config.toml
horizontal_flip = true
arch = "dit"
cond_dim = 192
cond_dropout = 0.2
norm = "layernorm"
positions = "sincos"
learning_rate = 0.0026
one_sided = false
max_grad_norm = 3.0
l1_shrink = 0.03
batch_size = 64
Rows from block 4 of a small class-conditioned image diffusion model, named by matrix and row number. Rows with one number belong to one neuron. Each number is 128 + 32 x the weight over its row's rms, rounded and kept within 0 to 255. All counts start at 0. Numbers have three digits each. After the name is the row's rms in percent of the matrix's.
After each neuron's rows are labels from the 100 images, of 14976 (inputs lightly noised), where the neuron reaches its highest value: "place" is the part of the image that holds the peak. Only what is clearly more common there than usual is listed. The data: Sentinel-2 satellite tiles (TerraMesh). In brackets: how many of the 100.
# fc1: MLP up (model.blocks.4.mlp.fc1.weight, 1280x320), inputs 64-127
# fc2: MLP down (model.blocks.4.mlp.fc2.weight, 320x1280, transposed), outputs 64-127

fc1.328 011:163126116137185190167031159145107123007104127126127124144161129055124147134140087157086026123131138116158064151118127133082080128131128127111125123132126091141117131126152142124136224126136130
fc2.328 006:128108134127129145122120131109099132134121087126053127128119128122122128108127114128128132135179126132120128165138127127137048139123147132136123132146130135128117152098093123128191094129144164
place: top left (40)

fc1.41 011:135132122123174197139073126131149077075100134153119125125154150074104125119127122125097072153136147166123112140124111121125114156119135126088123143116129093143086146170091157112131176120132128
fc2.41 007:128102167110130111129121129108252153130208082173083127128126127152127132116126115128127132144133130135127126129048127127142135255128158181131129121132141137128065143091134115104139134131176129
place: top left (33)

fc1.105 010:145115115151077119184139108078129180150130129045141131126128116200124129135137094078147145060140128119134125134137157117124140063085127134137134072125123220117124104145137023130080087201093123
fc2.105 007:128130112139128213130130134130144124131081146113153127128127131105128127146129109128129128124092128127126128150141130129090092072133134098128128130128141149126125128175129155162072037129091131
place: bottom right (42)

fc1.622 009:172126135140074139130121092143123127082130073136127132130074144188112160129123175150125134155046161075168099142220133117054134148165133120145148117146137118204149120107139105140123175137157139
fc2.622 007:132077162140116124123132113128255128126158106158169126127128126100127129129128135128127129159176135131130126127064120130130118137129134084143128118151121128128151217121145133122129115129141142
place: bottom left (44)

fc1.637 011:103120133131089101085180070096135135162137153101140140137150104138166156130114125082144149137116130126120109126133141114106212141089124133125132120127125209086116091150158091106107078133117177
fc2.637 006:129151116143127149139149144124123124134135192133151128130131136147129123169129154127129125134145094109129128125141139128083149129130124114121127124126127117125133123164155138121000154127094140
place: bottom right (33)

fc1.33 013:161130135187150129127062141166073129126082118129115128115183154119123122133127120138129012128125099104138116143009111130125124120134129140074109130130137104134127129080089185092108234140172121
fc2.33 009:127101141137121122117171128132130124124128100125109127128128128122124131114127181128128136176216060135128128154072123123135100147124147129141126130187129133133094125119133151128255058128160090
place: top left (40)

fc1.247 011:247135124131112140133050154133103132128102066107110133142138156126087131131175125127116057122125108093147125144118116129129111107138125125124100142132098135162100147120135122093109174125138136
fc2.247 006:128053186130121195127133127122139134118163131052148127127128129087122137060135150128129131180106134132130127187051126129132000104127144124104128118119184132133143117144122109195151125135195105
place: middle left (26)

fc1.434 226:000135128128128130124117044128126129128124128130128128136130128123126129119169127128130128164106129129146130128128115129131191126132128127128128114127204131116129128128127170179128075132128128
fc2.434 211:128128099128130123130129126123131128127120125136126128128130135128129133128128128130130121120076133128126128124129127128129118127122129133129133129131140125133066135128129183140133000128128127
place: top left (34)

fc1.67 012:132140128143154128225094148130100135163112135056127106127126094120123062131148108034129133136126111146193131077036179197119080126127127122086044153129133095098123160113121186104137149147123099
fc2.67 006:131113045104122124103126144114152089131160148089146128128109126200128126128128163128130127085223131130136128155138131129132106133128107105101129133126123128128066095141140161126214115128174058
place: bottom left (40)

fc1.366 010:115133091170087088126124130160152126115137128150140124124102130079218100122129099118154130127127126066168167113130156132116127159165136104113111128125155137109143069108065120161129126193111093
fc2.366 009:110136128138116124119127111173131116125131102126148125128131128113126130115128117128128126121133128128128127169127128127131134164130138129139133125243153131128152127111138129124091083128115072
place: middle right (28)

fc1.231 011:127125121127106104134227122126129192120125137129147126125125115126125146214124107127110184099123138140134110134112141142094145125097127103207150056122135206097160101097135090138112088162137139
fc2.231 007:125153137076125131119132122146100128114239129123122130128129127104128128116128126127128127138057129131108128124166127122119124114129134095124133131131151135127141255130149156130024081128097067
place: middle right (28)

fc1.124 010:121128123109152134093130134132124129119073046092138125184093099143131117230185122133092129165142057150065107106123136153124114159096127144122119154170138135137130121139099173132132125107152153
fc2.124 008:127157124124124143128122119121111127123117141000099128123129135144129129094126122128128127127144134153135128136172130127125117127119108252138128128115120112129113128125101190142130137126131077
place: middle left (28)

fc1.337 011:169133115128150121123109150119121113108067062074126130255108134128124126122133129129127000164123123117117128141128124120161107151135134126135092168115126141134106148144108125118119190101125105
fc2.337 007:123113195192127202120202127128133126132194114175066119127127130100126130034128111128129131133127143136222128231137127130129124165137114124128126132126081130125099132061111211171122112128091145
place: bottom left (37)

fc1.415 235:127123125129133000128129123128124127129130129129125129134127128149128080125150124103140083119128130132218203114060128154127163127123128128125128099129128133150122127112129130128034128113127129
fc2.415 256:128117130128126000127128128128112125128127248125129128128125130211127129128131185128128133142128128129136127120052133129137129121128131131129127126124121126128109120128127127062137255128021114
place: bottom right (32)

fc1.756 009:090147125120137154140160182126047132114104098127140122168083041112096075132162210107066122202121142124220127076086116119125154145138128146068112124123132083107137165099113118129142162114116123
fc2.756 006:138149134123129130128116129127117132140108056136204128128105128100129119150120146129129128070215126127129128132157255131125095151135124139106127041128150136129119125048115101136143109128072157
place: bottom right (33)

fc1.219 010:100089215191118126091123098137127131130151112095104134139127176167097126144142130105132114189125109095145155127152125117093141142097127132147147119141122098190147113115120119151099144136202200
fc2.219 005:127130215159122068129117124139097123125093255135167126127143130109130129123128137128128129124185064134126128124129128133130022105130148158141108071132115118133173141163125126110148123128142120
place: bottom left (35)