{
  "train_examples": 145000,
  "targets": ["main land cover"],
  "num_classes": 9,
  "positions": "sincos",
  "beta1": 0.95,
  "eps": 1e-08,
  "final_lr_fraction": 0.1
}
Rows from block 5 of a small class-conditioned image diffusion model, named by matrix and row number. Rows with one number belong to one neuron. Each number is 128 + 24 x the weight over its row's rms, rounded and kept within 0 to 255. All counts start at 0. Numbers have three digits each. After the name is the row's rms in percent of the matrix's.
After each neuron's rows are labels from the 100 images, of 14976 (inputs lightly noised), where the neuron reaches its highest value: "top examples" is what is common among them. Only what is clearly more common there than usual is listed. The data: Sentinel-2 satellite tiles (TerraMesh). In brackets: how many of the 100.
# fc1: MLP up (model.blocks.5.mlp.fc1.weight, 1280x320), inputs 108-161
# fc2: MLP down (model.blocks.5.mlp.fc2.weight, 320x1280, transposed), outputs 108-161

fc1.466 082:124117136128133128129122112132127129129132112132142148129109125123129131130133109126136131127132087136129117133133128125128133127128123127127127130132138146221072
fc2.466 157:156127130125128129128127125123127128136124125128126126129129128129129128128127134128129128130034113128128131127130128127166127129130128128133121128160130130015095
top examples: clouds (68)

fc1.615 009:126123099129128146095123133117119146095117112184126122109126139131075184130108129131127095154123098130143138142163092096125138121143111130192134129140175131135143
fc2.615 014:122109178146142105112124108101158147125116144149126132135125123128155124179143126100125129110132135164132127141157097141137134133128129126129138062164127126104163
top examples: main land cover: snow or ice (33)

fc1.315 104:174138122138128140111136129141128116127129105126100078126120129150122125127128129132146129128109098122142129124127125123147129130160128130125127128089125128169194
fc2.315 189:118130129128128129117127126129128128129121125128121159128128110128126128123127129129125129128202106134127128127128128128107142129126126137122121126087130130120169
top examples: clouds (75); main land cover: trees (49)

fc1.312 009:129182134153152140086114131083119145110163121130146130092118160138154131117070140127108117138124124101133142131113127103097094143123111099129147203122125129133144
fc2.312 014:175088156157135073106134125137103114124129144112123090103130134126148135122125123123114129112114124140111156179147167119163118128060105131132132111135131147133178
top examples: main land cover: snow or ice (33)

fc1.239 009:125137174144113133111131126073120065129156152134133089141126159149108143091153129185139128116123155154121127131113110102149104136035067144105146128130128177127125
fc2.239 013:033132095097123139141125136113104124107109102148136125157130120136122120127123123126117130134106130124132115123107128112109115132109133127119116127153122114138125
top examples: main land cover: snow or ice (35)

fc1.421 109:125151131130120121128118116098141111117096126130120166125102149129134128107069142116154127135140022092132124144129131141104156090146106120131091130128135130135091
fc2.421 162:124124130127116131128120124102103131130133128125101108129135128134128127121158128128084109131125000174140130122127139152073105166119141128123148129127129127162094
top examples: snow or ice (64); main land cover: snow or ice (47)

fc1.722 009:128147123121136118136124114119134130161147170087119127199126128170118144117120156123119148139130140125133141134128103131133131126147106159116126117132143127118127
fc2.722 012:165150150136135096128143136152138144135128188129113129147128094129127143124164130124112144131151147134120127116132116152171129111142143125148090122114107160130122
top examples: main land cover: snow or ice (36)

fc1.642 186:130126130109238134052128131158127154127114125206127142124114103129128127135128130127107128141153134130130143127123053125129125120177129128151105198137130097148126
fc2.642 128:110135113162232144083130136147129112135143130196123121118138093128133128121124135126136131135130134121137128131121066129129128128136127128138132078154135128128109
top examples: clouds (49)

fc1.599 008:126091152114139176124166135127132152164121125097118117133120132132128141096127119136140128148138132129166140137145106131137151108118119136113108135131123128121141
fc2.599 012:129131070160114112128173120147126139136131162094127071142135135127138130126118136116109139139130151112119160149133071130131152126136108130130120204116142144136100
top examples: snow or ice (43)

fc1.13 085:120131109124131167123119153128146136134154129134123138128129121127139136106136128126132135104094115140147144132144126105128099138129128127128125118255132137189130
fc2.13 185:126126131127126128123126129127128129121123127141147095126132145123128130120124133133110128131198114128129126127128120118096143135122128126127136128255128128130122
top examples: clouds (43); main land cover: trees (42)

fc1.551 009:128147128115129083132118146132116141139156128131197137131121125150133139131118130099110156127133120126177089103114185117113120129126137137156104139113116101126127
fc2.551 011:182123134127084115143108102153122119123132120141166138100128114117144130100129090126152124118148098136099166130140141128137123152072116131108131164131125141131163
top examples: main land cover: snow or ice (39)

fc1.703 150:132106122146127130127123155144153128190085141128145121126115127151125142128076071131126134062124129141122131123105119193129128126126103130055152128106094092125117
fc2.703 148:125128126087133129127127131132102129074169141131131127132134128149134127128171208116129114050114133122128127131122115209130118129131143128038092130116093084128128
top examples: snow or ice (65); main land cover: snow or ice (36)

fc1.468 106:217113130163165128140139175129137127163135149130189128126154127122128149115108159102194123102189127122116144035131129124132100131159127137098128126131121173143125
fc2.468 155:117130129125130130129103178127130129107129146129182123128103129128129098109148118134084146116097128139123152162129129124135145115141128109116131134129129174129129
top examples: clouds (41)

fc1.723 009:127162125155131126158172118114138141154123157095116129173111115125119128105140179126122131117135132110131114124086135141122150125120143133119087099121130094108140
fc2.723 013:081155149100130129120126127140164152113121141119153109134128129132134165109127139135117138186126150139140118121123144129132123107131171121116126132088123123141126
top examples: main land cover: snow or ice (35)

fc1.595 089:127117126132130137129140130129133124126129119125146137130125123134132127128122128127128129131055133128128131128122126127050115142138106117127125145084130143133255
fc2.595 108:174127134128129127129124130128128128131128133115126127122127124128134133129136123130136130114198132126128129136126129133158135126132129125121124131130127128098135
top examples: clouds (39)

fc1.495 331:128112138128165127184156128137139132124126134113132139129158126127098125116129165112133131129128129118118150169115138129140128149000128133206121124127117134139128
fc2.495 274:132128127127129128133130128132127129128128128128126125128125128126140129128128126129123130127128130129127126121127128127127134127140129126148126123128125128128143
top examples: built area (67); crops (65); main land cover: crops (44)

fc1.565 009:127124116124125097145079133166115168126153134178166114072124133102106170125083162115133132139126125167134108151123131117124138136132127138147089131112101126143137
fc2.565 012:226131144156136140120127125122120155130128114152123187098151171154199149132146126135150126125147122131126099134120114126105122135133116133130138100116078123124144
top examples: main land cover: snow or ice (35)

fc1.170 132:137128135131131131127130125127135131128129131126129123130128129127130127125128123122132129128119128128130130127128127135146136127162129133128128129129128130157135
fc2.170 273:139128128129125128128128123127128128128127130128129130126128128128131129126128128131127130128133137128130128130128136127103129128127128120120123130148118127128140
top examples: clouds (42); main land cover: clouds (28)